Rows from block 2, named by matrix and row number. Rows with one number belong to one attention dimension. Each number is 128 + 32 x the weight over its row's rms, rounded and kept within 0 to 255. All counts start at 0. Numbers have three digits each.
# v: attention query, key and value (stacked) (model.blocks.2.attn.qkv.weight, 960x320, the v third), inputs 128-191
# proj: attention output (model.blocks.2.attn.proj.weight, 320x320, transposed), outputs 128-191
v.36:143139156119130104117110201172124141122112116144113084119103143103066126114110112139092073160142133182137184117107121102090136144090164128123095157138135086093111161254085124097153186133112119
proj.36:152135123123127122127124122113157134122162119132171136085185100115158112166153089042093086087121000109119135107138185085105092072146099114115129182115122144125120096141136067124159136094181129
v.37:124174141174117152125122063149161166116113117111034084159146105059085159189138114105107150138095065099138085116149143104167180168139085134059141139115141133115119101186103100106167123160170125
proj.37:177148116097119083124121112172097099130140131232144184121150117120183093083142160072157127181176115138109097153115135158106122131127145102108133084126183129143134173162165129127071131154103144
v.38:135098128189106174119137160109132162144149150108118086152202211109089155205113122141180140104133132166121102108131129138141133152156141115129083116081165162141094125246122118095102101113117106
proj.38:144167133144127131143112080136152072153029165125156147138151081135149078097134153114101127123145035103075143131117133139128048084169132140130152114112098124106124138058109122120087069177165156
v.39:172131144169152092111181052144115090115165086135067122106084173113152121111087132058075180212141108137075148149129180154152106107076046116064122086091143064100097071087128159127154140130167177
proj.39:125122138120109158114110201151127137146105139147133126119131048104120145139107109107119141087148152155106176185181177097106089132166187096163087122130135100111150156112156159152112137164151205
v.40:121136138117160111087134115105165048118131135104062083101150097166136139190085099121141163062145175147148160143126113147155123163154067108176101179118147151093125096086170122132153082117148119
proj.40:141131125108113153153092125110133167125111119167106139178102141139084168131079167141135120234150109136177124176140105148125070170097119105128148118119095129099146130102110156137090146122092126
v.41:101107114141067161100176162068119106115152149095106083157146222104148144094149103135122206127101157122168063096142100114140106161143088126126151089124146154162101105157109162119177178162125130
proj.41:102161101124111134129137123170156106136106123114123149152134126162160114172152107137143154101155142136039112085104171065137151033155143145099151157076090167112127128132139152120100111107156143
v.42:112127148086148108085112151082123088112116128105057143113087136135140154132111137086159101127132201123140114158113193148178104104138126118101118114130128213158145198115139123167158121119138191
proj.42:117138133129111129179145085133125202078140074144149089135125185115116116147134165154122103124136171112163142140159109132094060211138165121144143144093119067085179089107165115164175128108122159
v.43:113099111099118136125157100110166155132126149164091070132156095171124116115128149104182098208081141114142136138076149143145182151148202129178153141123155173154176238099092121106117081106111122
proj.43:157146136135108129174103149170143116118128152153167086119143151082155079066102150115112139097153172139135110117123122126184109151154117155117132082186095160159119139112091107133166185065099115
v.44:158147145104130101166102096128109075109047122128159130126099113151141096117184168181132170147141082111108145144175112187093093149117095148089164127139123094121117130136165111105143115124163094
proj.44:127175141122117113068131136114077087155134219074088166140107101124095126103133119113138121146115161167141137151122180159131182110049122143146160139109181136123121123141102107146133142182082076
v.45:126103112120103123113159118141120108108162110139106103135158106144119158127109127126130060143120107126126187098073160116131116154128180138104155128103166157116143122142103129114122162120093100
proj.45:107094098102140140145186155088143145105157104078146151091184131121125136075102065059120109108109161092119121113149082088143136111127131138121143149108109114160108140155144101173170150134156108
v.46:147131128163098172093113127131116162122120137198139118169157111132175124100137128146157183176146117100138136137167129152098127139065100134169136096177150115172128123107123106117134157110111137
proj.46:131120135092117099124135165138063067163174213074171158143070136087089064104098085128116148110127183102118114161115159114173176129108105112111116153163084131118140168143114111149191124077098123
v.47:156128111191132105144139078158075119139142150156051147132051079158156106159138122125095110132174156111074165119086115146152137102165083124104105120081117072101123123117175118147098094095192131
proj.47:165109097095113156144204170106193100145037120144085129139106113156124122154119099181176108110136095123115136114151140116086099119127109086190076130110116161097139102084139093120153169238118177
v.48:146130139146154117192171102103136081089102112057109111088128196125102102108112097107097136084123115125141130133126149154108101140159074143094116165082113111106109099130138162094147130156171113
proj.48:105151134119105119136116150096121142127048119132080171146173091166121173183129164140137139128136154178136161123177113127126100099070174157093139123129193141115100146143149194141069175138095134
v.49:143150176124224100122105117148116093096057130124155148037101108177112135137139127145095078138159188143079188195159131183115069091150140114140140165123149112085103137108130124127097132135119111
proj.49:116123152128123148160146155047151106091125125094100119068166189138072106125110120108138115104079135119147102161134087145156063173120091092126141128132128118104112094119197104173163106116160155
v.50:155104106130153122148155143117180108139148129130091161138194084175103104136137149095071150099167156109089087119116113128162085084136190119172165127156144072125113082057149124130116167039146107
proj.50:127074119100131172126113157144126145134133176078066044147099100097115133138093074191096117150107098119174140127100116111110094071179135097180126139130090127148089133145108133135128163180163124
v.51:155099150147112100172074066101151073109123138110092052117082126174057130109167133124184075130157162176218164141145101144156160136157096131134137121130128159139130145180137087144148124174111121
proj.51:103096133153097137147192119028157157134122180126136128111141198138113130108101099097148121121142076107107093129167124136131154118064136127194143180063102192104129094074141073174202124133178050
v.52:097142125100152141085120131139151125110112095120081162109106116184178109170155174157080130132126148081100174115152173133144033102111139136135184148142142031097122163094121124115126168073118155
proj.52:128185129121148150132147110188126114109193097120130150141144105094136116143122110117150140113188159114179137087126148098126067115177117135158088118155100108120190064192169120171154153095074167
v.53:072067144079123099079125090094128082125133154096133075089114136128098164130155148196139117147128143127157156113155133137169110163201134122096177143156138142165156146141166129143152185161116092
proj.53:106215113174129155130165058135122106088171076153119133084201187132115161098161178131176127104124135145108113098135134114115098117106102153148151117048123119153125099129097149139101117161123099
v.54:164150147113147136128142170125103121145097116098123106164073177099154125171088112126112094151137106081117183158151148111102132113093119133078097052065126086124109157108127127149176170205142177
proj.54:156117162137134145130109056109108148122064153176131182107112118066098108153192141079159167102067126120105120151166137146139164145099167141059116136175173124104126105163122162071109078005123142
v.55:173103120108114149136147145110082087123132171123120097145075109180178120098132138139127232162160105131133099130126124136101137184102065141180090126102116130149151147092148129150123079138110120
proj.55:115138154128136140106074128173104112120162178082137122149066114144101160114134105169126147157102137108106154145148151118113150108041088117135138163128140136142093119104078111063097117146127112
v.56:061152108118128133109154102133146133147153134095205140097157136081133153123168093199096169077104114109164096112178128069167098150143122128171164139195190110130126096088123089107157151154115101
proj.56:147162125145160117105097097203101113132157130173112151100169133188160113104123172146146153165174147167074122090068129151099190105095114156118166124096091150171133183164137165097013082169140146
v.57:108116133135193112146104096091176196122128129102145167038118104163108128103205183142141108117128184160117143154207042188167092101164149114158170160144107112127109177079176120108104137134076097
proj.57:106162121183118167149124100080143134126147163126079084074126207086119103143124129116148137114113100152154081157078124141145107073153116113182101100126081143123145103182079130174151137148150065
v.58:114086109104120116178130152125172094146175182124055142179109121166139151144055141102172120094140095152122135139103097104162111157173056118102130145062119120088100163105153123146169080136154151
proj.58:142215111139148122113070118108099181110120166143095142158095119110133109122067132116143159174139156110135093170152101139137083069112176111155136141112119136062130082179099127103082176094111048
v.59:138050138120143100154143091128094063126145120099108089092120102131125156173059147122115112103129165120128121134130164119130069143112097123083092166128165123163123108116193149154101111086162177
proj.59:140223131141133133138141112131104184103149118103132114135166152121132166105142093131152136113118159115150145156186141139043097159082126150157152122088159094098209126079083117124127143156082122
v.60:096122143115107144105136176150129078133130116165109160144188122095167130158074164123145168100122133143164105115127066180137132161172114118093132127179134172112072085119122135136089086143076149
proj.60:159164116114146139170183085141216151160155100093064114142119124156127131102156144088123098176099113117110144143101113125081147130126155118162193094094100103131186116118083114142114092128174118
v.61:115116120116119113119107118180084124129112134130150122173132082096120176176076146177070054120117038067120185130112199064108108122100146132059120135137184084124143122203131113140129103105145068
proj.61:185182115140149120112159123091088141136144107141142170129205098112109145096122115078142128095110164121143133129152085177128131207102098160108129121137146105108123101131140125131141138087077144
v.62:099186134090145151076119139100141096138084154133139167121154144097096138168146096131082135122078094175099170135128168130145155139154162114144179146144104186101139148154169051161114167143108098
proj.62:140122127137103085111125155153084104137151068142109145115142104114125128115141173160109138168176037142159087124070090140098081109118072094177144138117139130120103084135123133111087163174155115
v.63:120117127075111091050154168104106065152092149155090122123103125136125201195101112126117135156148160127102109134129186156144107123139150066111138113139104195179125119171145111136140108116133145
proj.63:139170098116126162115172106128135148149122051146127108122160139158135118061113149128109079122114201120112158093165133088139061184178116113144171144060113055123130096054165105144122076151147167
v.64:117134127168138137043153104141040118123130104146163133102162225091084170070134129107121125198019148119183130117082183146066085132138123126095112123208150176136120148134125143141157174151083120
proj.64:159110112080154108161104192105173117114130142129106126144106080123175070161107099139127154137184102103119120140139094120195163146123176128184154142133103107111118119110117164092131107109170133
v.65:150118136110132108090100122159103094129138110152141154124127092161140099141155104089127092207202175157120151139109108093129144132111093129127132134130089146164144111153111102104153115142191130
proj.65:129157122120122143159122106115118138153112162129156132160110142123133103153133156145109156045105084133119102082144129193153090126143175129090148132127134113094099151113146110124070135101032158
v.66:110186127121141150136160177100139107133072126121156122123148150129107128166146102090107122181255140113074118134210133163168085107146145123120119148066123082117098169126149103112139200073097105
proj.66:139083108099144104104099095109132130115210097092056153101123132144131132096110136142142139086018127105186130147097077088105165120121162119151130112152113180110154096130125124146149080157163134
v.67:140167111122128078076160067150130041131138144141160146123085167117115173025132126194124194120129156159117166128167147115146084197111090135123133137118146094134104164068171180133132083188175086
proj.67:132089149131139149193131177103205199111095123132119111123161084109103087163154095107122094156153087127104078107068124135138172046177150124106125111103083198142146108207147104110105158081101128
v.68:120149139117129170160112069127087152121200124161213168124108119114137171124106148100128115196083138090143172124059105128116097093158118123110236110146170148134177097074167092149136094173101114
proj.68:146114099151125074126137170124168090119048153129086116125115120137147090143177134187153151128175124162127073091170164122128130198117122142139067172134110189132113156173104153088094172085098150
v.69:148118123141110163144108135136076192134177127108147131135131174080184119128104117124179120138197096116148175123108103169069209133101123121121168177125129156145180103130113036127171061141080119
proj.69:098122107097118116146130132119190113152065154109130117139113094154076127131155146126124138120059121119121120155123162074189093145139094125141130104136123109151080154121126187101095175154146143
v.70:159170113123122132181132137095131140139153129187078135142139107144091110087123109138113152104103167146153090109163114210097201150122161136104096136079107146160133096210087132109096099068145132
proj.70:115125129150129105110124059176104162127108193076189093123040161139116148124137122142188121146144081129128133149102155086163120141131083128115176140153149146085111132107165110175152172155083125
v.71:125130129113146147070150146177099107118155094181115138125106136140168135089174163141149201154116233028095110140098131120081100168155072127147126099102129074149131100108156195115114091093170137
proj.71:129132088165122099143165105087154052130098109120105176143164157098158095203079096092090116101124022150110105094123140118170116061138147137097118124167126167131050133107100158126182190132126133
v.72:154124137128133123147078177107168136121069107120136104122105168122109160169076161138184135119050158123118156152132065107096124158081119121149044107130108155095087144187160155108070122084134158
proj.72:130122145149142125121171062157133104109169153122084138126119124100128107072236102152079109129157079129152141130095217133174146083154130125083170155112192095183122110071110156139190119145149093
v.73:127167133188130148171135145120151187113181133120110086110096166125055150182055143105121112135096120142148070147117136086089174110172150125196092078185126148117086163211126112140094170138096137
proj.73:124078134095109120080117112143096106099096131119150107184144106105149142085228121157140139123117126127128132097143133174153104169114112141113125146120141101116187117128144130143169028156131119
v.74:098097137111128118210137077135167196129127090150132084137148155116143152193150165129110076097209100117086147126090144047164142086147097133137181119131136090149154099074117120125121165145122133
proj.74:147186136160098176065112153116109088134157163112113098131087131138101117063094104111125139138085183134157118142169087210096122213138152123095114128109116143095149163168124133111129117137179112
v.75:124147129124129123126123070139120114135104158191184168140146121173143095082166119078139175081000167120141094121060122152112155146165113124150190133141118160115132071055136204145112082148118134
proj.75:098149118154103132164149157130138113158139090124091150124123139095156150155081139144105123162228139160124143099193143074162123108138143139124097102110126127147124161160098073100168201113123120
v.76:128134117143124116115193086159134085122222146199063092146123086111168107091113097110158229182161110123187087140149158056163113156175136121146146103124120125143142154064069159148165152098148166
proj.76:103097129117125124124115135110091104136042087066149179089147168165134159185140118143116085052127132129066120084097084209090099065080117139122136159143116121088120116166184069165077069170129097
v.77:122107133152139093073100163111109105126138133106149122129083181124135124133082101159145153196186147127096134148112145085170073150155111130119175105126100166116129150046213080124185153131137120
proj.77:136135126097134152165175122115154123155130120155095105137178076149104132128184141073116098061069099142142144113182121153126172111110143121129098142078151092150118095209072151107058090145111150
v.78:149075124137137157103119102084165156131142120158098111141132104181149100111129157155138127066072202121132112123167140066205018119142158131169171087129158126119111095049193118158200127172109181
proj.78:126145132176122105117148182175072102120141134099144161077132153104134148180109121107122136160152044139141139133078104167030197130124078148147095165159118141127139149175101108104043146097177119
v.79:148153125101121163179147189094157141131166137162138140145156109139145116110089110079155145147087101118114114146156074155155135144123172130163151111106098105112141092121160164141039083103186157
proj.79:095112140190150058103106044173104084122100096128134141125127181119148127155168165152121109083142144112118093081075198076143115076162102131120139117169174137143083137117098109108215200149058090
v.80:148106131146142069171152087134134095127117142125132146137089089175167112118097160074098137185245119088132081130157113160175140081173166128147092148088112107113159177100080131143066063123068136
proj.80:096126128105096197096116158159138124151111146149143170133170118119133146126138129164164146082098154131099144063095139123055124159054109139101181133111147184142076102104148121103148169152181110
v.81:145139137118142068157084191141104111140165115121080154116156153139174138127172140144073142166155118082052164124220116171099134111102146134166104094156134135131172139141080127125155133137153143
proj.81:118100124144131169096160127135162112130124129099133144154160091128119120172037125099127082091116120128175136124053138088187111102116130129121145138091100067148097150074175113088089109100112160
v.82:108159129105141186112091051120118145136167122103119094121048125174130113149136106130092118109078043146136170127108165117140123116143109125101177136171153099091159164107089164115146184130113104
proj.82:149137154166122091160158180116178147116099152155144099143158101120083156098143166127114120144151219125126092135176092170079112176110138098123122120067073113147157099188147132104104072157129103