Weights of a small image flow-matching model.
Model: 7.88M parameters, arch uvit, norm rmsnorm, width 320.
Training: nadamw at rate 0.00053, 32800 steps.
Data: trained on photos with spoken descriptions (Open Images, Localized Narratives), 82.5 epochs.
Rows from block 2 of a small image flow-matching model, named by matrix and row number. Rows with one number belong to one neuron. Each number is 128 + 32 x the weight over its row's rms, rounded and kept within 0 to 255. All counts start at 0.
After each neuron's rows are labels from the 100 images, of 14976 (inputs lightly noised), where the neuron reaches its highest value: "colour at peak" is the nearest of a few named colours to the mean colour under the peak. Only what is clearly more common there than usual is listed. The data: photos with spoken descriptions (Open Images, Localized Narratives).
# fc1: MLP up (model.blocks.2.mlp.fc1.weight, 1280x320), inputs 0-106
# fc2: MLP down (model.blocks.2.mlp.fc2.weight, 320x1280, transposed), outputs 0-106

fc1.372 [164  63 117 161 108 120  91 124 173 104 101 174 104 102 115 112  45 124 127 142  86  81 224 124  97 134 123 146 114 182 150 170 136 115 151 166 160 136 161 123 131 122  74 166 185 140 175 112 109 116 105 153  83 187  87 147 157  85 128  87  79 118 120  92 146  75 127 106 129 103 166  87 164 165 123 134 119 138 131 169 118 133 164 137  96  92 102 167 123 100 154  93 101 135 160  98 150 107 102 146 107 181 127 155 124 128 114]
fc2.372 [167  83 140 140 116 142  77 145 102 139 134 140 153 127 120  96  98 164 127 118 122  31 100 168 110 128 111 171 132 104 127  89 228 104 166 136  53 198  73  72 138 124 146  94 142 131 145 132 111 129 129 138 133 153  91  86 136 138  60  99 138 188 110  99 137 167 165  67 127 129 195 164 148  75 132 140 109 130 110 133  92  97  97 143 187  99 151 111 171 133 103 102 104 115 184 134 152 150  79  87 139 126 150 143  97 107 169]
colour at peak: white

fc1.382 [118 163 171 171 175 178 154 104 155 122 110  74  99 130  93 104 110 108 115 128 123 167 175  76 136 128  76 176 165 107 153  91  60 100  94 140  83 158 183 135 111 127 128 169 147 139  99 175  26 133 113 129  77 146 139 120 118 151 130 126 118 105 131 183 105  96  88 121 163 159 139 121 153 109 207  66 120 142  51 121 133 128 106 138 137 151 129 125  79 113 126  50  77 171 170 172 158 117 113 144  95  67 138 181 109 141 123]
fc2.382 [173 104 120 146 105 170 173 118 151 120 140 107 127 113  58 128 101 137 163 100 108 112 138  94  93 127 133 100  87 114 149  77 143 160 119 168 102 126 159  99 117 144 136 134 114 167 102 109 109 146 124  87  86 138 127 161 127 119 139 122 142 134  81  67  85 110 103 102 138 109 126 165 116 138 153 133  85 155 147 105 141 107  99 125 109 166 113 131  70 149 187 101 164  99 132 173 104 106 176 121 122 155 101 150 117 101 124]
colour at peak: white

fc1.217 [102 137 153 148 160 109  92 118 152 146  89 132 164 102  82 117  91 114 144 138 203 123  79 112 179 148 130 129 108 103 169  93 123 122 158 136 144 154 136 131 170 121 122  84 145  64 129 159 138 113 144 122  81 110 111 158  87  71 142 147  79 134  92 162 121 106 133 101 150 156 113 106 107 114 111 129 111 129  94 115 121  99 123 170  92 106 144 159  80  50 175 175  84 145 152 143 123 142  90 164 128 204 151 145 106 150 144]
fc2.217 [166 139 164 144 167 105 106 137  87 154 140 132  87 114 136 105 118 155 113 168 147 109 168 180 108 137  98 112 133 160 136 203 180  86  96 216  75 186 151  95 120 153 109 106 126 141 176 118 183 104  98  57  92 123 178  65 112 165 100 126 171 120 121 101 109  93 174 128 160 103 160 123 143 178 121 133  88 105  92 140 162 157  80  94 135  90 168 133 187 183 100  98 115 132 122 124 107 125  41 141  84 135  66 113 105 127 150]
colour at peak: white

fc1.323 [149 152 122 120 116 155 126  97 115 122  93 164 141  84 115 145 141  98 149 160 146 148  56 139 148 152 104 119  87 147 140  93 175 123 152 111  93 146 155 171 117 158 116 147 116 105  56 160  61 116 155 171 141 158  82 140 133 146 116 135 122 107 110 132 100  60 113  80  99 115 110 178 166 119 155 137 100 111 132 119 131 115 162 148 118  85 139 158  97 151 122 133 134 103 106 103 114 137 151 151 137  55 120 132 123 135 133]
fc2.323 [ 92 152 174 131  90 145 118 141 155 183 129 104 176 147 113  76 121 178 150  68 133  67 141 192 112 116 187 123 132 136 129 199  86 104 141 128  86 146 141  98 113  91 125 149  74 144 124 120 160 108 163  90 130 108 214 109 112 168  89 149 135 129 116 108 107 185 140 196 115  78 140 122 194  78 135 192 156 158  75 148 137 121 146 110  92 151  77 107 124 152 109 119 196 170 130 109 145 150 116 153 145 114 150  92  94 165  89]
colour at peak: white

fc1.660 [113 158 160 159 138 172 142 150 106  83  73  97 197 103 111 166 148 162 128  89 108 196 103  89 155 129 109  99  88 147  88 116 141 114 134 153 139 229 166 168  92 154 142 127 116  60 122 116 163 115 146 102 166 155  56 101 104 130  90 162 213 135  62 121  79 161 120 111 104 136 151  80 131  68 116 124 148  95  86 120 162  58 135 108 125  91  98 144 157 241 158 157  75 125 144 138 117 112 151 125 115 128 126 163  87 158 130]
fc2.660 [ 91  34 101 130 109 161  74 164 161 124 135 103 151 114  73 118 103  91 124 108 123 135 183 143 123 139 150 246 114  64 155 122  70 148 112  85 146  77  99 170 173 109 169 101 145 133 123 112 111 143 144 112 101 146 167 147  95 107 157 135  99  82 159 117 223  86 147 106 111 182 134 111 114 184 194 168 174  69 114 111 129 149 118 131 121 141 105 190 123 140 117 160 151 125 124 124 132 158 162 111 116 112 131  73  92 106 170]
colour at peak: white

fc1.647 [130  88 183 143 136 193 160 119 178  88 134 112  60 132 151 141  58  82 161 113  93 127 206 166 185 130  89 188 214 138  96 153  38 126 142  92  79 114 174 110 163 127 113 190 133 151 119 136 134 156 134 146 134 122 153 137 122 101 107 118 116  73 135 134  95  98  86 162  83 131 106 110 171 117 191  71  81 122 124 141 163 142 122  91 156  99 109 112 117 105 173  55 108 146 121 176  56 146 138 148 129 128 106 168 178 139 146]
fc2.647 [ 93 100 125 106  80 116 137 153 119 202  71 123 132  87 110 119 157 136  64  96 184 154 116 114  85 191 115 125 114 111 152 100 162 150 160 148 123 157 104 139 190 144  95 106 171 101 131 140  83 137 143 128 122 173  92 175  84 101  77  93 108 108 147 138 102 134 147  91 172 124 111  88 129 123 114 126 149 156 123 117 150 140  72 164 170  97  78 100 135 129 132 106 188 132 158  57 145 130  72 128 111 101 135  90 106 169 112]
colour at peak: white

fc1.109 [ 83  88 167 146 160 131 165 124 111 136 104 152 132  46 104 148  71 127  98 112 158 138 154 129 128 115  18 173 153 107 181 154 122 112 119 112 101 157 185 152 121  66  60 170 141 122 139 218 103 131 194 121 113 162 101 118 113 153 139 105 152 119 145 141 110  95 116 136 179 188 161 150 155 135 148 127 146 138  82 140 119 152 166 156 142 133  77 122 128 169 102  63 112 196 166 129  97 145 169 125  98 111 156 145 106 134 152]
fc2.109 [156 143 120 130  61 120  92 150 108 127  79  93 104 192 154 111 170 121 137 132 157 140 120 138 153 141 201  72  97 142  65  79  91 124 192 139 145 105 136 105  94 133 136 144  89 115 156 120 115  95 138  79 159  73 106  85 143 133 125 125 142  90  79  57  92 123 101  70 135 122 122 109 190 113 119 157 112  30 122  90 143 117 169 146 109 110 141 131 104  75 187 187 149  83 131 105 141 118  81 152 134 113  94 115 156 178 162]
colour at peak: white

fc1.657 [ 91 137 122 157 105 212 146 108  80 162  84 111 126  94 157 116 116 100 152 112 195 109 133  92 181 119 148 149 145 123 176 106 135 141 125  70 129 143 159 167 189 103 161 100 155 100 147 152 128 156 171 136 125 163 146  99 129 124 154 169 103  26 133  99 121 138 102 157 110 135 149 145 118 141 131 115 132 155  84  90 124 158 130 145 143 123  94  73 105 167 138 182  79 119  99 156 115 101  98 146  72  84 146 107 113 119 165]
fc2.657 [ 93 138 119  72 168 132 112 105 143 100  94 141 157  94  79 113  87  84 136 129 103 169 136 120  56 108 123 131 165 154  97 109 156 149  83 127 127 101 146 140 152 103  94 121 109 139 141 137 119 134 180 100 131 152 143 138  96 106  94 191  94 111 157 108 163 120 158 120 100 130  91  91 194 142 155 121  86 110 140 159 171  63 112 139 198 203 127 118 150 156 129 126 147 140  83 159  75 123  82 212 107  96 119  92 171  83 146]
colour at peak: grey

fc1.389 [124 126 102 136 147 172 140 132 116 105  83 119 139  43  68 149 129  88 124 118 105 170 222  80  95 109 123 168 115  89  49 135 112 151 154 135 116 136 139 146 137 130  95 122 134 138 124 164 169  97 116 117  86 161 142 168  86 147 110 152  59 109 143  93 141 117  83 118 125 132 158 127  98 111 139 153 168 116  41 124 124 139 111 137 143  94  99 135  66 148 105 106 158 152 112 116 137 126 104 122  94 119 139 156  94 144 124]
fc2.389 [188 115 107 169 102  91 100 106 163 146 148 145 155 151 121 119  98 149 151 146 190 203 150  73 138 165 115 131 163  92 169  90 106 208  84 144 107 165  97  77 167 124  91  86 152 112 124 154 178 124  96 195 117 118 178 119 107  63 137 130 139 186 188 172 128 187 112 127 133 150 136 160 129 104 172 172 126 134  97 107  76 122 103 123 143 149 126 138  95  78 139 160  96 150 113 135 141 181 113 148 125  91 155 152  85 169  97]
colour at peak: black

fc1.630 [175  83  66  96  81 106 137 172  71  99 104 168 157 131 135 112 120 127 196 134 145 159 104 152 137 151 167 126  99 183 156 108 148 109 185 127 126 133 103  81 131 115  81 137 129  93 109  29 148  59  85 160 145 138  98 116 188 108 114 116 116 134 142 135 127 125  93 166 100 116 107 126 112 120 140 145 108  72 129 102 116  93  97 101 135 150 109 128  72 153 133 173 114  51 113 167 127  93 134 109 130 122 116 138 181  78 110]
fc2.630 [ 81 100 154  92  79 151 159  84 104 139 131 124 163 131 102 134 113 145 159  93 110 179 116 147  78  75 161 126 149 110 132  96  71 141 106  33 131 104 173 125 171 101 150 125  96 181 117 120 101 131 135 113 204  87  86 139 139 170 167 139 102 130 138  75 110 126 104 118 118  73 117 187  92 121 123 152 143  81 146 137 141  64  99 131  85  81 104 122 112 160 154 174 161 139 136 133  31  90 150 132 169 158 149  68 125 138 130]
colour at peak: black

fc1.533 [196 153 162 114 150 202 129 168  94 162 145 152  95 120 114  99 117 151  69 164 127  92 119 158 142 153  90 107  91 108 119  88 113 106 155 145  62 142 110 167  90 165 152 100 111 144 122 165 135  86 141 147 195 152 106  62 128 149 159 119 132 104  99 145  80 181 148  93  95 137 146 167 119 103  93 140  94 152 124 117  46 104 113 146  42 107 161 203 100 140 207 130  92 120 167 109 113 129 153  89 117 155 107 144  97 119 146]
fc2.533 [131  56 145 124 144  91  89 118 164 112 142 152  81 193 106 119 121 134  62  60 103 143 155 126  65 119 147 125  92  93 154 114 126  99  82 105 100 119 108 169 125 107 147  81 128 147 149 147 111 104 130 148 117 139 113 152  76 140 135 177  99 117 129  82 178 118 163 123  86 109  99 120 148 144 136 177 141 104 153 121 149 186 124 184 112 183  80 177 108 124 167 128 167 147  97  99 133 191 170  34 143  78 119 130  51 132 126]
colour at peak: white

fc1.273 [101 113 145 135 171 157 124 125 210 153  84 143 181 108 148  90 129 119 147 213 171 121 101 183 126 115 142 136 101 115 194 100 171 106 147 109  87 126 130  80  89 170  72 102 197 126  92  84 160 151 127 112  82 155 135 141 169  39  83 112 108 125 114 163 109 161 132 149 171 128  65 120  99  61 126 123 135  93  68 150 169 140  90 158 161 159  85 175  90  99  99 124 125 120 174 128 136 171 156  91  48 114 212 145 118 144 151]
fc2.273 [141 118  86 133 122 114 150 123 145 158 106  79 167 109 197 101 130 125 149 150  89 123 112 157 136 193 176 145 147  86 118 124 172  97 194  65 149  72 187 128 134 168 100 145 156  94 110 144 187 164 128 128 141 153 155 105 114 149 114 160 108  73  89 136 124 179 133 166 171 167 103 101 102  61 123  70 166 133  91 123 168 115  96 122 126 163 104 129  86  99 126 120 117 103 160 153 158 129 121 129  80 114 135 143  60 163 136]
colour at peak: black

fc1.686 [128  58 151 114  97 187 100 132  94 146  96 119 148 104 111 104 110 106 131 132 120 107 159 140 163 100  82 135 112  92 154  88 132 138 133 103 140 125 115 101 124 105  72 223 129  99 112  82 102 150 137 149 178 122 163 139 155 189 121  90  78 104  92 119 108  91  92 116 129 155  68 188 153 144 181 188 125 132 106 137 111 151 101  57 146 137 117 112 138 179 132 178 145 158 151 150 106 162 167 130 116 142 130  69 132 137 132]
fc2.686 [111 177 167  82  83 164  96 125  77 132 122 126 113  95  63 147 154 111 104 101 101  87  99  70 141 132 139 112 153 109 129  73  47 175 106  92 168 108  76 122 103 106 105 131  92 121 166  82 139 100 129 167  56 183 147 179 113 184 112 107 107 108 156 121 134  89  70 124 145 152 146 125 113 142 115 142 120 149 156 105 100  79  99 115  63 100 150 121 117  78 147 133 108 141 105  96 193 113 111 172 181 105 128  16  99 154  80]
colour at peak: black

fc1.692 [120 159 122 127 142 145 187 111  53 110 107 120 142 142 123 122 152  99 146 153 159 110 126 108 120 140 142 147 115 125 163 145 138 106 110 102 114 147 143 175 171 119 141 112 156 117 162  93 167 102 160 135 133 148 122 120 150  72 144 147  74  86 154 100 105 176  89 212 123 123 158 141 110 138 133 127 142 147  91  90  72  99 161 122 138  85  86 105  77 207 114 142 102 121  91 116  98  70  64 124  82  88 193 109 146  99 142]
fc2.692 [ 86  97 142  83 153 128 108 142 211 150 142  84 106  87  96 141 133 104 138 130 100 147 148 145 124  94 157 162 178 135  81 125 109 171 134 136 179 119 170 118 122 130 105 196 185 111 121 159 145 136 174 108 105  96 144 125 123 180  61 145 104  97 148 131 110  78 130 110 110 108 188  99 121 140 138  49 119 117 106  92 168  99  98 110 183 195 179 141  97  83 167 125 165 226 126 117  84 143 108 161 114 161 135 115 141 173 183]
colour at peak: grey